python train.py --translate=0.06 --num_classes=9 --widths=[128, 256, 512] --optimizer="adamw" --epochs=40.8 --weight_decay=0.1
Rows from block 12 of a small image classifier, named by matrix and row number. Rows with one number belong to one channel. Each number is 50 + 10 x the weight over its row's rms, rounded and kept within 0 to 99. All counts start at 0. After the name is the row's rms in percent of the matrix's.
After each channel's rows are labels from the 100 images, of 14848, where the channel reaches its highest value: "top examples" is what is common among them. Only what is clearly more common there than usual is listed. The data: stained colorectal tissue patches (NCT-CRC-HE-100K).
# r30: branch 2 reduce pointwise conv (model.blocks.12.r3.0.weight, 128x256x1x1), inputs 86-171
# b30: branch 2 3x3 conv (model.blocks.12.b3.0.weight, 192x128x3x3, transposed, each kernel summed), outputs 96-191

r30.95 101:35 53 61 56 62 63 60 65 63 64 64 56 63 47 53 55 51 57 51 40 52 56 53 63 48 44 67 51 48 50 26 50 47 15 58 63 58 43 45 50 57 52 50 47 58 71 41 63 46 54 46 39 54 54 47 70 59 48 46 56 46 66 34 50 47 32 67 53 62 51 54 55 69 55 69 51 44 46 52 46 62 53 59 50 62 60
b30.95 120:53 50 45 53 45 50 43 48 45 45 45 51 46 46 52 47 41 43 42 40 54 49 47 00 49 51 45 49 49 50 47 45 50 48 50 47 44 48 49 44 48 49 50 45 49 48 47 50 45 50 48 14 44 48 52 47 48 48 46 47 50 50 50 49 01 43 48 55 55 01 48 43 48 56 46 48 50 52 49 48 50 49 61 52 57 50 45 52 46 48 53 56 53 53 47 49
top examples: tissue: normal colon mucosa

r30.48 091:48 59 58 59 35 52 57 60 44 52 64 44 46 65 62 54 62 56 54 48 48 52 52 66 47 54 50 46 53 41 40 61 57 42 63 60 64 48 26 65 52 58 55 60 52 48 46 61 57 54 52 41 52 58 50 49 43 33 49 56 63 61 41 61 46 50 65 64 59 39 47 54 56 58 68 38 38 59 51 50 60 48 38 51 39 53
b30.48 114:47 41 40 42 45 45 47 54 50 40 47 48 41 46 53 49 43 44 39 42 49 51 42 00 45 47 45 48 45 47 47 42 37 51 50 45 40 48 44 44 42 48 45 47 49 40 43 48 41 49 58 33 49 52 57 49 48 47 55 58 51 61 52 47 24 47 56 57 58 00 55 48 46 54 51 53 54 53 50 46 48 52 45 43 59 55 46 47 57 57 61 60 61 46 48 48
top examples: tissue: normal colon mucosa

r30.88 099:39 62 61 49 44 52 46 62 41 49 56 54 49 46 54 52 53 66 49 41 41 60 48 57 62 46 57 54 48 51 36 56 46 31 61 56 62 53 40 59 63 56 58 56 62 70 43 61 71 47 52 43 49 56 60 49 59 36 47 56 59 59 48 51 48 33 62 50 50 51 55 53 55 55 53 42 43 42 30 60 50 57 54 47 59 50
b30.88 123:51 46 43 51 44 51 42 51 50 47 47 49 44 45 52 49 46 46 45 41 49 49 45 00 46 49 44 47 50 48 46 42 45 48 56 46 43 51 50 47 43 45 50 47 50 43 47 48 39 51 50 00 44 49 47 47 49 47 49 50 45 54 52 49 23 49 49 48 52 00 50 43 45 54 46 45 50 50 45 51 50 48 50 45 51 48 42 54 43 48 51 52 53 47 48 51
top examples: tissue: normal colon mucosa

r30.7 101:42 60 55 74 45 63 69 63 53 46 55 53 60 52 43 55 45 48 47 59 42 46 65 48 50 49 58 58 49 50 54 43 47 43 53 59 33 47 51 57 52 37 49 59 42 74 52 66 50 69 49 55 66 52 57 50 32 50 48 40 43 51 57 37 32 47 59 45 58 65 49 61 41 47 61 51 41 73 46 63 46 45 45 39 63 37
b30.7 076:54 41 62 52 47 50 56 48 42 43 47 46 45 36 50 38 60 31 48 43 52 43 44 44 37 37 42 60 60 66 54 40 52 47 36 34 61 45 52 42 32 49 51 47 58 54 36 60 32 46 48 70 55 48 51 42 54 40 54 60 55 48 39 48 69 30 46 44 30 71 41 41 34 33 48 44 53 29 41 44 39 37 64 46 58 39 42 56 53 44 47 52 45 40 45 32
top examples: tissue: mucus

r30.113 082:56 60 39 57 49 49 51 46 41 35 70 52 49 45 58 54 48 57 52 50 54 60 65 49 42 57 56 47 46 42 30 34 49 26 52 53 57 42 40 64 42 59 50 37 57 59 43 59 63 58 43 46 51 42 42 50 65 49 53 36 30 46 63 40 43 42 52 47 46 44 55 58 58 42 62 48 66 48 50 56 37 40 50 33 49 39
b30.113 078:55 61 49 63 45 63 43 55 28 52 48 61 49 33 57 43 51 35 48 42 64 45 49 15 47 39 39 51 63 50 48 40 57 32 49 51 64 52 55 47 43 53 57 47 58 51 44 53 49 41 46 47 51 44 52 41 56 42 53 46 58 54 50 50 24 36 40 56 46 25 47 35 40 50 47 48 59 34 32 50 47 35 53 51 53 38 45 52 53 46 43 56 43 50 55 42
top examples: tissue: mucus

r30.121 096:33 44 47 67 66 67 55 42 48 60 60 62 58 40 50 48 56 45 55 52 51 55 58 43 57 56 61 51 47 41 40 47 44 43 43 50 33 56 38 49 48 39 59 40 58 76 46 51 36 40 52 67 58 60 48 55 74 65 57 37 26 63 39 37 56 56 65 49 52 51 44 53 70 37 58 42 53 41 46 54 50 65 51 43 54 39
b30.121 106:61 58 53 58 51 61 47 50 37 60 53 59 50 38 51 48 51 48 53 47 51 52 54 00 50 48 40 44 61 49 50 53 60 49 45 49 62 49 53 47 48 54 57 43 54 59 50 56 54 48 50 29 60 46 53 55 59 50 58 51 56 57 52 54 09 55 47 56 53 08 48 39 60 54 51 56 53 42 48 52 48 42 57 52 50 55 51 54 49 46 48 50 47 52 58 49
top examples: tissue: smooth muscle

r30.20 087:42 57 55 64 54 69 62 57 50 43 65 46 62 53 56 53 51 61 48 37 43 44 65 57 41 34 62 47 37 53 44 41 55 35 52 68 37 59 39 44 58 44 49 36 63 63 50 59 55 64 49 49 59 54 59 47 50 40 61 43 42 70 66 46 41 37 71 47 37 45 44 41 45 54 58 46 54 46 49 39 54 52 52 42 44 51
b30.20 077:42 45 45 44 44 42 41 43 52 58 45 61 51 38 52 47 51 55 47 38 42 51 58 00 36 47 38 46 41 36 42 57 39 49 50 42 48 45 45 38 37 57 42 47 43 52 40 59 50 52 63 60 56 44 57 63 57 54 43 46 47 60 60 65 10 55 50 69 57 53 56 44 66 49 40 68 49 48 49 50 45 53 52 48 52 58 57 49 47 46 65 53 48 51 54 50
top examples: tissue: normal colon mucosa

r30.0 085:46 62 65 46 52 52 45 60 38 53 65 51 64 47 50 56 64 44 58 41 49 59 47 69 43 41 58 44 60 47 39 58 54 46 58 44 45 46 27 61 43 57 51 51 56 49 43 43 53 57 59 42 56 44 53 68 50 32 59 54 65 64 42 53 38 56 54 63 43 50 55 52 56 43 59 22 59 53 39 69 72 55 70 30 59 61
b30.0 105:62 55 42 54 49 52 44 54 49 56 56 49 58 59 49 54 54 48 48 48 52 50 49 00 53 53 49 51 52 49 50 64 53 50 48 55 53 53 49 51 50 56 52 51 54 53 50 55 43 51 49 00 52 52 57 49 57 46 48 53 52 49 51 49 61 49 58 60 54 00 56 42 45 52 54 56 54 51 48 47 52 54 52 53 51 48 50 50 51 55 52 55 52 43 54 49
top examples: tissue: normal colon mucosa

r30.65 107:47 36 63 53 70 44 47 51 57 56 37 65 63 64 46 47 52 42 53 48 55 53 57 41 54 48 64 59 55 44 56 39 51 63 39 43 46 56 50 39 52 60 61 60 49 63 54 34 32 49 44 56 48 46 46 66 63 69 56 54 65 46 42 45 49 44 64 43 51 40 57 55 70 32 37 47 58 43 56 26 66 58 61 54 75 43
b30.65 129:54 51 52 46 51 49 51 51 46 54 54 51 52 48 51 53 51 47 50 48 47 52 51 00 55 49 46 45 50 51 54 52 51 50 52 54 49 51 52 51 51 54 51 48 50 52 53 53 57 52 51 11 52 47 54 51 54 52 52 51 53 52 52 51 27 56 52 55 55 00 50 51 55 56 52 53 51 52 47 47 53 50 52 51 53 56 54 52 51 56 51 54 49 53 49 54
top examples: tissue: smooth muscle

r30.10 103:58 50 50 34 47 54 50 48 47 50 39 54 50 64 42 47 55 55 61 52 54 53 47 54 56 59 56 67 59 50 54 54 58 53 57 48 45 37 57 44 49 61 46 62 48 58 46 45 41 51 41 49 52 49 57 40 61 63 51 57 54 40 51 53 53 48 46 60 56 45 52 45 45 46 41 55 35 23 47 48 60 65 73 50 72 45
b30.10 129:49 50 46 50 52 53 51 50 49 47 52 51 51 51 48 48 48 45 48 52 47 46 50 00 50 49 53 51 51 48 52 48 49 52 49 46 52 49 49 46 52 49 52 50 48 49 50 49 53 51 48 06 49 54 48 48 50 49 48 56 52 47 46 50 22 51 47 49 49 04 51 52 51 50 51 46 49 52 55 51 53 51 42 50 51 50 52 49 51 51 48 49 48 52 49 48
top examples: tissue: smooth muscle

r30.51 090:60 48 41 54 51 60 69 54 51 38 77 39 70 55 61 35 51 56 53 39 47 28 32 60 43 44 50 50 39 64 55 51 53 39 48 78 55 56 31 50 56 40 68 50 57 58 56 49 62 57 50 56 64 48 51 41 59 42 31 64 52 40 56 51 55 38 74 60 46 52 43 48 46 54 54 40 25 47 46 40 49 54 55 46 41 51
b30.51 084:47 54 45 40 58 37 41 41 67 63 62 57 65 59 55 58 50 70 48 61 46 64 64 19 52 60 56 41 32 42 51 72 42 47 56 53 45 51 49 43 57 62 37 40 39 57 56 56 55 63 67 72 60 57 58 58 61 67 39 45 46 53 50 52 28 66 54 62 62 67 66 56 80 41 66 71 52 62 61 65 57 62 40 46 56 65 64 54 51 56 56 57 62 63 56 54
top examples: tissue: normal colon mucosa

r30.97 106:50 37 33 46 57 44 37 34 64 41 22 61 51 30 55 41 44 36 49 45 44 53 57 40 55 40 43 51 52 52 50 53 48 62 37 35 47 43 65 53 47 45 46 50 40 48 52 42 42 51 51 47 47 48 52 60 57 62 61 55 70 43 53 53 47 45 30 45 39 51 46 49 43 48 29 55 53 31 45 39 60 57 72 53 61 52
b30.97 084:49 48 48 44 52 50 53 54 58 45 53 57 58 62 46 43 44 57 53 44 46 42 44 08 55 62 56 45 60 62 50 45 57 54 53 51 44 43 50 61 42 56 49 48 47 50 52 48 51 65 60 34 51 64 60 62 58 45 53 62 61 45 68 61 22 63 62 59 62 22 55 50 50 58 60 45 50 59 39 72 65 71 55 60 61 48 60 56 44 48 63 59 49 51 69 49
top examples: tissue: smooth muscle

r30.29 103:53 44 50 45 55 63 58 57 41 51 60 49 48 53 32 41 43 54 44 59 46 29 43 46 45 49 56 52 35 59 46 50 40 43 58 63 45 48 42 61 63 42 53 46 57 53 49 54 52 57 49 53 58 51 54 34 44 35 48 46 58 40 53 37 53 56 62 48 55 57 53 49 32 54 38 31 39 63 39 56 58 45 69 44 74 50
b30.29 079:47 53 45 43 54 43 48 51 63 59 65 57 61 54 48 64 55 60 54 55 44 59 62 08 57 63 65 54 45 57 53 60 48 55 49 67 56 53 52 54 55 57 38 55 45 56 47 62 54 54 59 97 51 53 60 56 55 67 40 52 60 53 56 51 35 62 62 60 60 69 66 57 60 50 63 60 64 63 62 59 58 61 49 45 55 52 53 58 47 56 60 55 53 62 57 54
top examples: tissue: smooth muscle

r30.116 104:48 51 52 48 64 65 65 70 50 45 70 54 67 49 34 44 52 65 59 37 35 38 55 39 35 40 58 60 41 62 49 46 46 40 50 77 37 61 32 44 59 40 55 43 47 67 53 71 47 57 53 67 64 55 54 35 49 36 45 37 28 53 57 36 29 45 60 56 38 57 45 41 58 52 50 40 51 57 39 34 66 48 52 39 64 36
b30.116 093:43 56 48 41 47 35 44 53 61 59 52 59 63 48 47 58 40 56 53 46 39 60 60 00 53 60 47 43 37 44 42 64 44 50 54 57 49 49 49 53 49 53 37 49 37 51 54 53 65 57 59 85 57 49 58 65 55 64 40 45 51 55 56 58 23 65 60 61 66 50 55 50 65 53 56 65 45 64 47 50 53 58 50 51 57 63 57 49 50 57 62 56 47 59 52 58
top examples: tissue: adipose tissue

r30.76 101:45 40 55 67 55 60 60 53 57 55 76 61 73 44 33 55 36 53 46 50 55 48 67 58 48 30 63 62 47 55 60 45 54 42 50 67 37 59 44 48 67 48 62 54 50 62 66 77 39 57 50 58 63 54 44 32 44 43 62 41 40 54 55 33 43 39 59 47 66 54 58 49 49 48 59 55 41 56 51 54 52 39 57 59 68 46
b30.76 082:52 39 57 46 46 39 54 54 50 40 45 42 46 47 51 50 46 37 42 40 50 46 35 00 52 53 47 42 51 57 50 42 52 57 47 50 40 53 46 47 39 47 43 47 46 43 43 55 57 48 47 74 48 49 47 51 46 52 39 50 53 43 54 36 26 49 50 47 53 41 45 49 53 53 49 44 48 54 56 45 46 44 71 49 52 52 51 44 39 55 48 46 52 57 38 45
top examples: tissue: adipose tissue

r30.90 087:32 43 45 68 52 67 62 44 46 50 66 63 54 48 37 59 38 36 41 44 50 47 66 39 58 49 68 47 48 46 47 37 45 50 39 64 30 61 58 49 47 49 52 56 53 74 58 59 41 51 50 56 52 44 54 54 57 58 53 18 20 44 52 21 52 48 48 50 46 51 31 56 70 46 63 54 72 56 65 47 32 51 41 57 52 51
b30.90 080:59 49 59 57 43 53 52 54 36 54 42 49 49 35 55 47 50 40 41 47 56 49 50 00 46 38 46 45 58 57 49 47 53 50 48 49 51 49 47 45 51 42 60 46 54 47 50 49 59 50 51 57 60 45 59 51 58 48 54 54 52 61 51 39 62 52 48 54 53 32 51 42 59 55 51 58 60 47 22 42 46 44 61 49 56 58 54 53 56 54 55 58 52 56 48 46
top examples: tissue: adipose tissue

r30.127 088:49 56 51 55 59 29 42 44 29 53 53 42 50 46 39 59 59 59 44 32 33 46 55 40 35 27 44 40 55 44 46 46 46 34 56 54 48 35 50 52 55 62 56 53 52 44 51 36 61 44 33 37 35 59 52 43 36 15 57 52 66 48 45 46 30 44 54 33 44 56 31 55 29 47 50 39 43 56 41 53 45 51 51 44 46 56
b30.127 058:64 47 43 64 55 65 52 61 53 58 68 60 52 48 54 47 59 46 60 58 60 58 47 14 63 52 53 51 62 51 53 58 48 44 56 61 57 59 60 59 48 53 56 53 42 42 54 63 39 37 39 23 34 45 44 34 41 43 43 45 45 43 38 35 63 34 39 47 43 19 49 43 35 43 53 39 37 40 38 43 42 39 49 42 40 51 44 57 45 49 43 42 36 48 45 40
top examples: tissue: tumour epithelium

r30.118 101:45 46 49 46 54 38 51 39 49 31 54 53 44 41 54 37 40 33 45 47 52 35 60 42 59 47 41 50 45 44 51 43 49 43 40 31 44 54 48 55 45 45 33 43 49 32 41 45 42 60 51 43 47 44 47 31 43 28 52 53 54 40 47 50 34 47 42 54 42 44 36 51 36 36 33 40 65 50 37 49 50 62 61 44 54 38
b30.118 072:82 56 47 71 51 76 41 54 33 55 56 53 52 50 54 46 49 54 62 51 61 48 54 62 46 41 48 50 72 53 49 43 58 44 46 56 62 54 59 51 56 49 68 47 57 58 44 59 46 42 33 66 47 47 48 44 45 52 58 52 60 35 37 50 40 46 55 45 32 72 33 49 32 41 48 46 40 49 50 46 51 44 46 58 31 36 47 65 36 43 29 44 32 38 59 48
top examples: tissue: smooth muscle

r30.124 110:47 44 39 43 65 55 52 49 56 56 47 57 56 53 43 48 38 50 44 47 51 60 64 51 52 58 58 58 49 48 52 47 43 52 51 42 67 43 53 56 62 53 52 52 43 65 52 44 51 40 47 45 50 49 47 58 62 72 49 49 53 50 41 37 55 52 68 53 56 51 61 52 74 38 48 48 52 41 45 47 57 69 80 46 72 48
b30.124 133:60 52 44 57 49 59 47 48 45 49 48 54 48 47 54 44 45 49 52 48 45 51 54 00 48 46 44 46 53 51 49 46 57 47 49 44 51 45 51 44 51 47 59 47 52 50 50 48 48 55 49 02 51 51 48 53 52 51 60 55 55 47 49 51 10 50 49 50 50 00 49 48 51 51 52 48 44 50 52 56 55 55 53 56 49 51 50 48 49 47 49 52 48 53 55 47
top examples: tissue: smooth muscle

r30.101 101:48 43 60 35 49 37 48 42 52 49 48 55 54 58 56 57 66 44 49 55 52 50 64 58 58 51 62 41 53 48 50 34 59 59 40 41 66 48 47 65 50 62 47 57 62 55 36 39 64 60 57 47 50 42 48 46 57 44 49 57 56 52 36 56 65 57 66 61 50 37 56 54 49 34 51 58 57 24 39 36 55 74 66 56 71 47
b30.101 139:57 52 44 56 49 56 43 52 49 53 53 52 47 46 56 51 49 49 49 50 50 54 54 00 49 47 48 54 51 49 50 48 52 51 52 51 51 50 52 53 53 48 57 54 57 48 52 50 47 51 53 00 49 53 52 50 50 52 55 51 53 50 53 54 48 53 46 53 55 00 52 51 52 53 52 51 45 52 48 52 52 49 42 55 53 54 49 52 54 54 53 57 52 51 50 51
top examples: tissue: smooth muscle

r30.86 099:37 35 47 50 56 41 48 46 53 41 51 52 48 40 57 50 37 42 41 41 47 53 77 32 47 54 39 51 51 41 38 63 41 47 34 50 46 49 47 59 61 47 50 44 47 56 47 48 48 58 37 45 48 48 41 49 47 35 53 45 58 49 37 47 33 44 71 29 38 42 30 42 56 33 35 48 50 37 45 55 52 51 66 43 63 49
b30.86 064:68 38 48 63 44 53 45 60 43 47 57 54 52 52 54 52 38 38 52 40 49 53 46 34 45 39 46 40 59 49 47 40 53 49 61 48 36 54 60 47 38 49 59 42 55 37 48 63 30 56 34 38 35 45 41 38 38 43 53 50 50 42 58 49 32 42 45 42 52 42 34 40 38 65 29 35 44 48 40 53 48 46 62 58 43 49 31 64 32 38 34 38 44 43 55 47
top examples: tissue: smooth muscle

r30.83 121:51 51 45 42 39 40 35 31 42 51 47 50 40 53 36 38 44 42 53 55 50 35 42 51 53 65 49 41 44 45 55 49 45 53 51 38 62 34 52 59 44 54 37 64 49 44 49 32 48 53 55 47 33 32 48 38 48 49 48 62 59 37 36 59 57 60 44 61 55 37 56 50 37 30 44 43 53 44 46 47 54 57 56 58 57 52
b30.83 112:57 48 50 50 54 54 55 59 55 52 60 54 56 54 58 57 50 49 53 46 56 57 50 00 52 60 57 52 58 53 56 56 52 59 55 57 51 56 59 53 54 56 49 55 56 42 55 58 52 61 58 69 59 57 60 52 55 60 47 55 57 55 54 57 40 55 55 66 60 14 58 52 50 61 62 57 56 58 48 57 60 58 45 51 58 63 56 59 58 60 56 65 56 57 57 53
top examples: tissue: smooth muscle

r30.16 099:38 57 47 68 49 66 69 61 45 52 70 52 58 55 41 50 47 58 53 56 55 46 64 45 52 38 69 53 48 56 47 43 46 19 56 62 39 66 47 43 48 39 56 49 49 62 51 62 43 54 55 60 65 49 60 48 56 57 58 30 23 61 59 31 43 47 56 42 53 52 41 44 50 53 68 58 51 43 52 43 59 41 47 43 53 50
b30.16 098:42 51 53 42 53 45 51 52 44 49 48 50 50 33 39 49 55 44 51 48 48 46 52 00 49 50 47 49 50 51 53 50 54 52 40 46 55 47 49 48 44 47 48 50 53 52 46 54 54 46 54 48 54 50 49 49 56 50 50 54 54 53 49 49 44 50 46 55 42 22 51 44 55 48 52 54 53 43 44 50 47 39 51 48 49 52 55 48 53 52 55 52 48 53 48 45
top examples: tissue: mucus; tissue: smooth muscle

r30.24 098:45 60 59 57 49 57 52 60 44 45 79 51 59 45 46 48 46 63 53 38 42 52 62 47 39 31 54 47 47 52 40 43 42 28 50 67 52 75 29 62 57 48 65 59 52 41 50 73 57 53 44 49 51 61 45 42 47 24 49 47 46 57 63 49 43 34 65 54 42 50 39 44 49 59 48 48 64 52 44 52 57 50 53 34 54 55
b30.24 082:44 43 34 44 36 44 40 43 53 52 50 61 49 36 53 52 39 51 48 43 50 52 55 00 37 41 40 42 51 42 36 57 46 45 48 48 45 53 45 37 36 53 39 45 48 43 39 60 49 42 52 56 46 41 58 48 49 56 35 43 54 48 54 62 25 51 47 62 60 58 49 43 59 46 39 57 53 48 55 53 44 46 42 44 53 46 50 52 51 52 50 49 46 54 50 46
top examples: tissue: normal colon mucosa; tissue: adipose tissue

r30.17 092:41 56 41 53 59 52 57 57 48 41 61 43 40 49 62 49 54 58 55 57 37 47 58 45 49 40 51 44 40 54 37 66 40 38 47 59 47 56 32 47 55 47 60 34 40 47 57 41 53 27 49 41 56 60 63 40 48 32 44 49 49 68 53 46 44 43 58 37 48 51 50 33 59 59 51 40 48 58 39 62 39 47 50 39 36 63
b30.17 092:49 47 38 52 44 55 37 44 38 56 52 49 46 33 48 50 62 43 57 40 56 47 43 00 34 36 39 53 55 40 40 50 53 39 44 48 57 47 46 50 38 50 53 56 58 50 42 56 42 39 48 57 51 44 44 38 52 44 52 45 50 43 46 56 14 37 31 50 41 37 43 37 45 41 44 53 59 38 48 45 40 27 45 44 46 42 37 60 50 41 32 58 47 45 46 46
top examples: tissue: smooth muscle

r30.58 109:44 62 52 61 47 58 52 63 38 47 59 40 50 57 45 50 60 54 50 50 44 45 50 64 48 49 61 41 50 40 16 41 50 19 52 57 53 42 24 58 40 59 43 51 51 61 46 54 55 43 51 46 61 53 49 46 52 27 46 38 48 57 48 37 35 41 43 53 49 43 48 47 50 54 50 29 57 47 42 61 62 40 46 32 35 47
b30.58 096:49 49 43 48 49 53 42 52 53 55 56 51 49 45 54 63 60 48 54 39 57 52 35 00 46 48 46 59 52 46 48 51 40 56 53 59 54 63 51 56 50 63 46 59 55 52 51 62 41 33 47 25 43 47 47 38 44 38 46 40 38 60 46 48 80 42 47 52 56 00 50 40 40 54 39 60 56 46 51 32 40 31 41 44 54 47 40 52 54 47 46 46 50 41 38 52
top examples: tissue: smooth muscle

r30.104 087:60 57 62 59 48 35 42 51 39 52 54 53 46 46 81 58 52 67 40 41 53 49 54 39 65 44 62 42 52 44 39 55 52 62 36 49 69 45 48 75 45 66 63 52 50 47 48 50 62 55 43 39 52 60 50 45 43 19 38 55 51 59 46 43 45 44 61 62 44 39 31 49 52 42 51 46 48 25 35 35 48 59 59 44 57 49
b30.104 086:48 47 42 56 45 57 40 52 43 50 49 47 41 41 46 48 47 40 51 47 53 51 51 00 42 45 45 55 52 51 52 39 50 45 50 47 51 55 52 54 38 36 50 57 54 43 47 49 47 44 50 16 45 54 47 42 50 46 49 48 51 53 50 57 61 45 43 52 47 09 51 47 44 48 56 45 47 43 40 57 50 45 39 53 53 48 47 61 59 53 46 61 47 47 54 51
top examples: tissue: tumour epithelium

r30.60 131:40 37 57 38 52 37 48 51 51 48 48 47 53 40 48 61 64 26 53 54 58 57 42 43 49 57 54 46 64 45 47 31 48 42 40 30 49 33 43 47 43 52 28 52 59 47 52 52 45 57 41 58 40 26 36 59 64 44 57 54 57 48 33 55 47 49 44 48 41 35 45 46 50 28 56 50 75 56 56 52 56 49 57 44 45 47
b30.60 118:64 58 54 60 61 49 51 56 70 65 66 60 69 58 57 69 60 67 63 61 56 65 60 43 58 65 64 52 49 45 52 75 55 60 59 69 59 59 54 61 53 65 54 52 57 60 56 66 51 52 50 31 52 52 61 49 54 62 35 36 51 42 51 53 91 55 55 67 54 30 58 48 51 43 52 58 56 59 58 54 52 50 43 41 51 50 53 50 45 59 50 58 51 46 51 55
top examples: tissue: tumour epithelium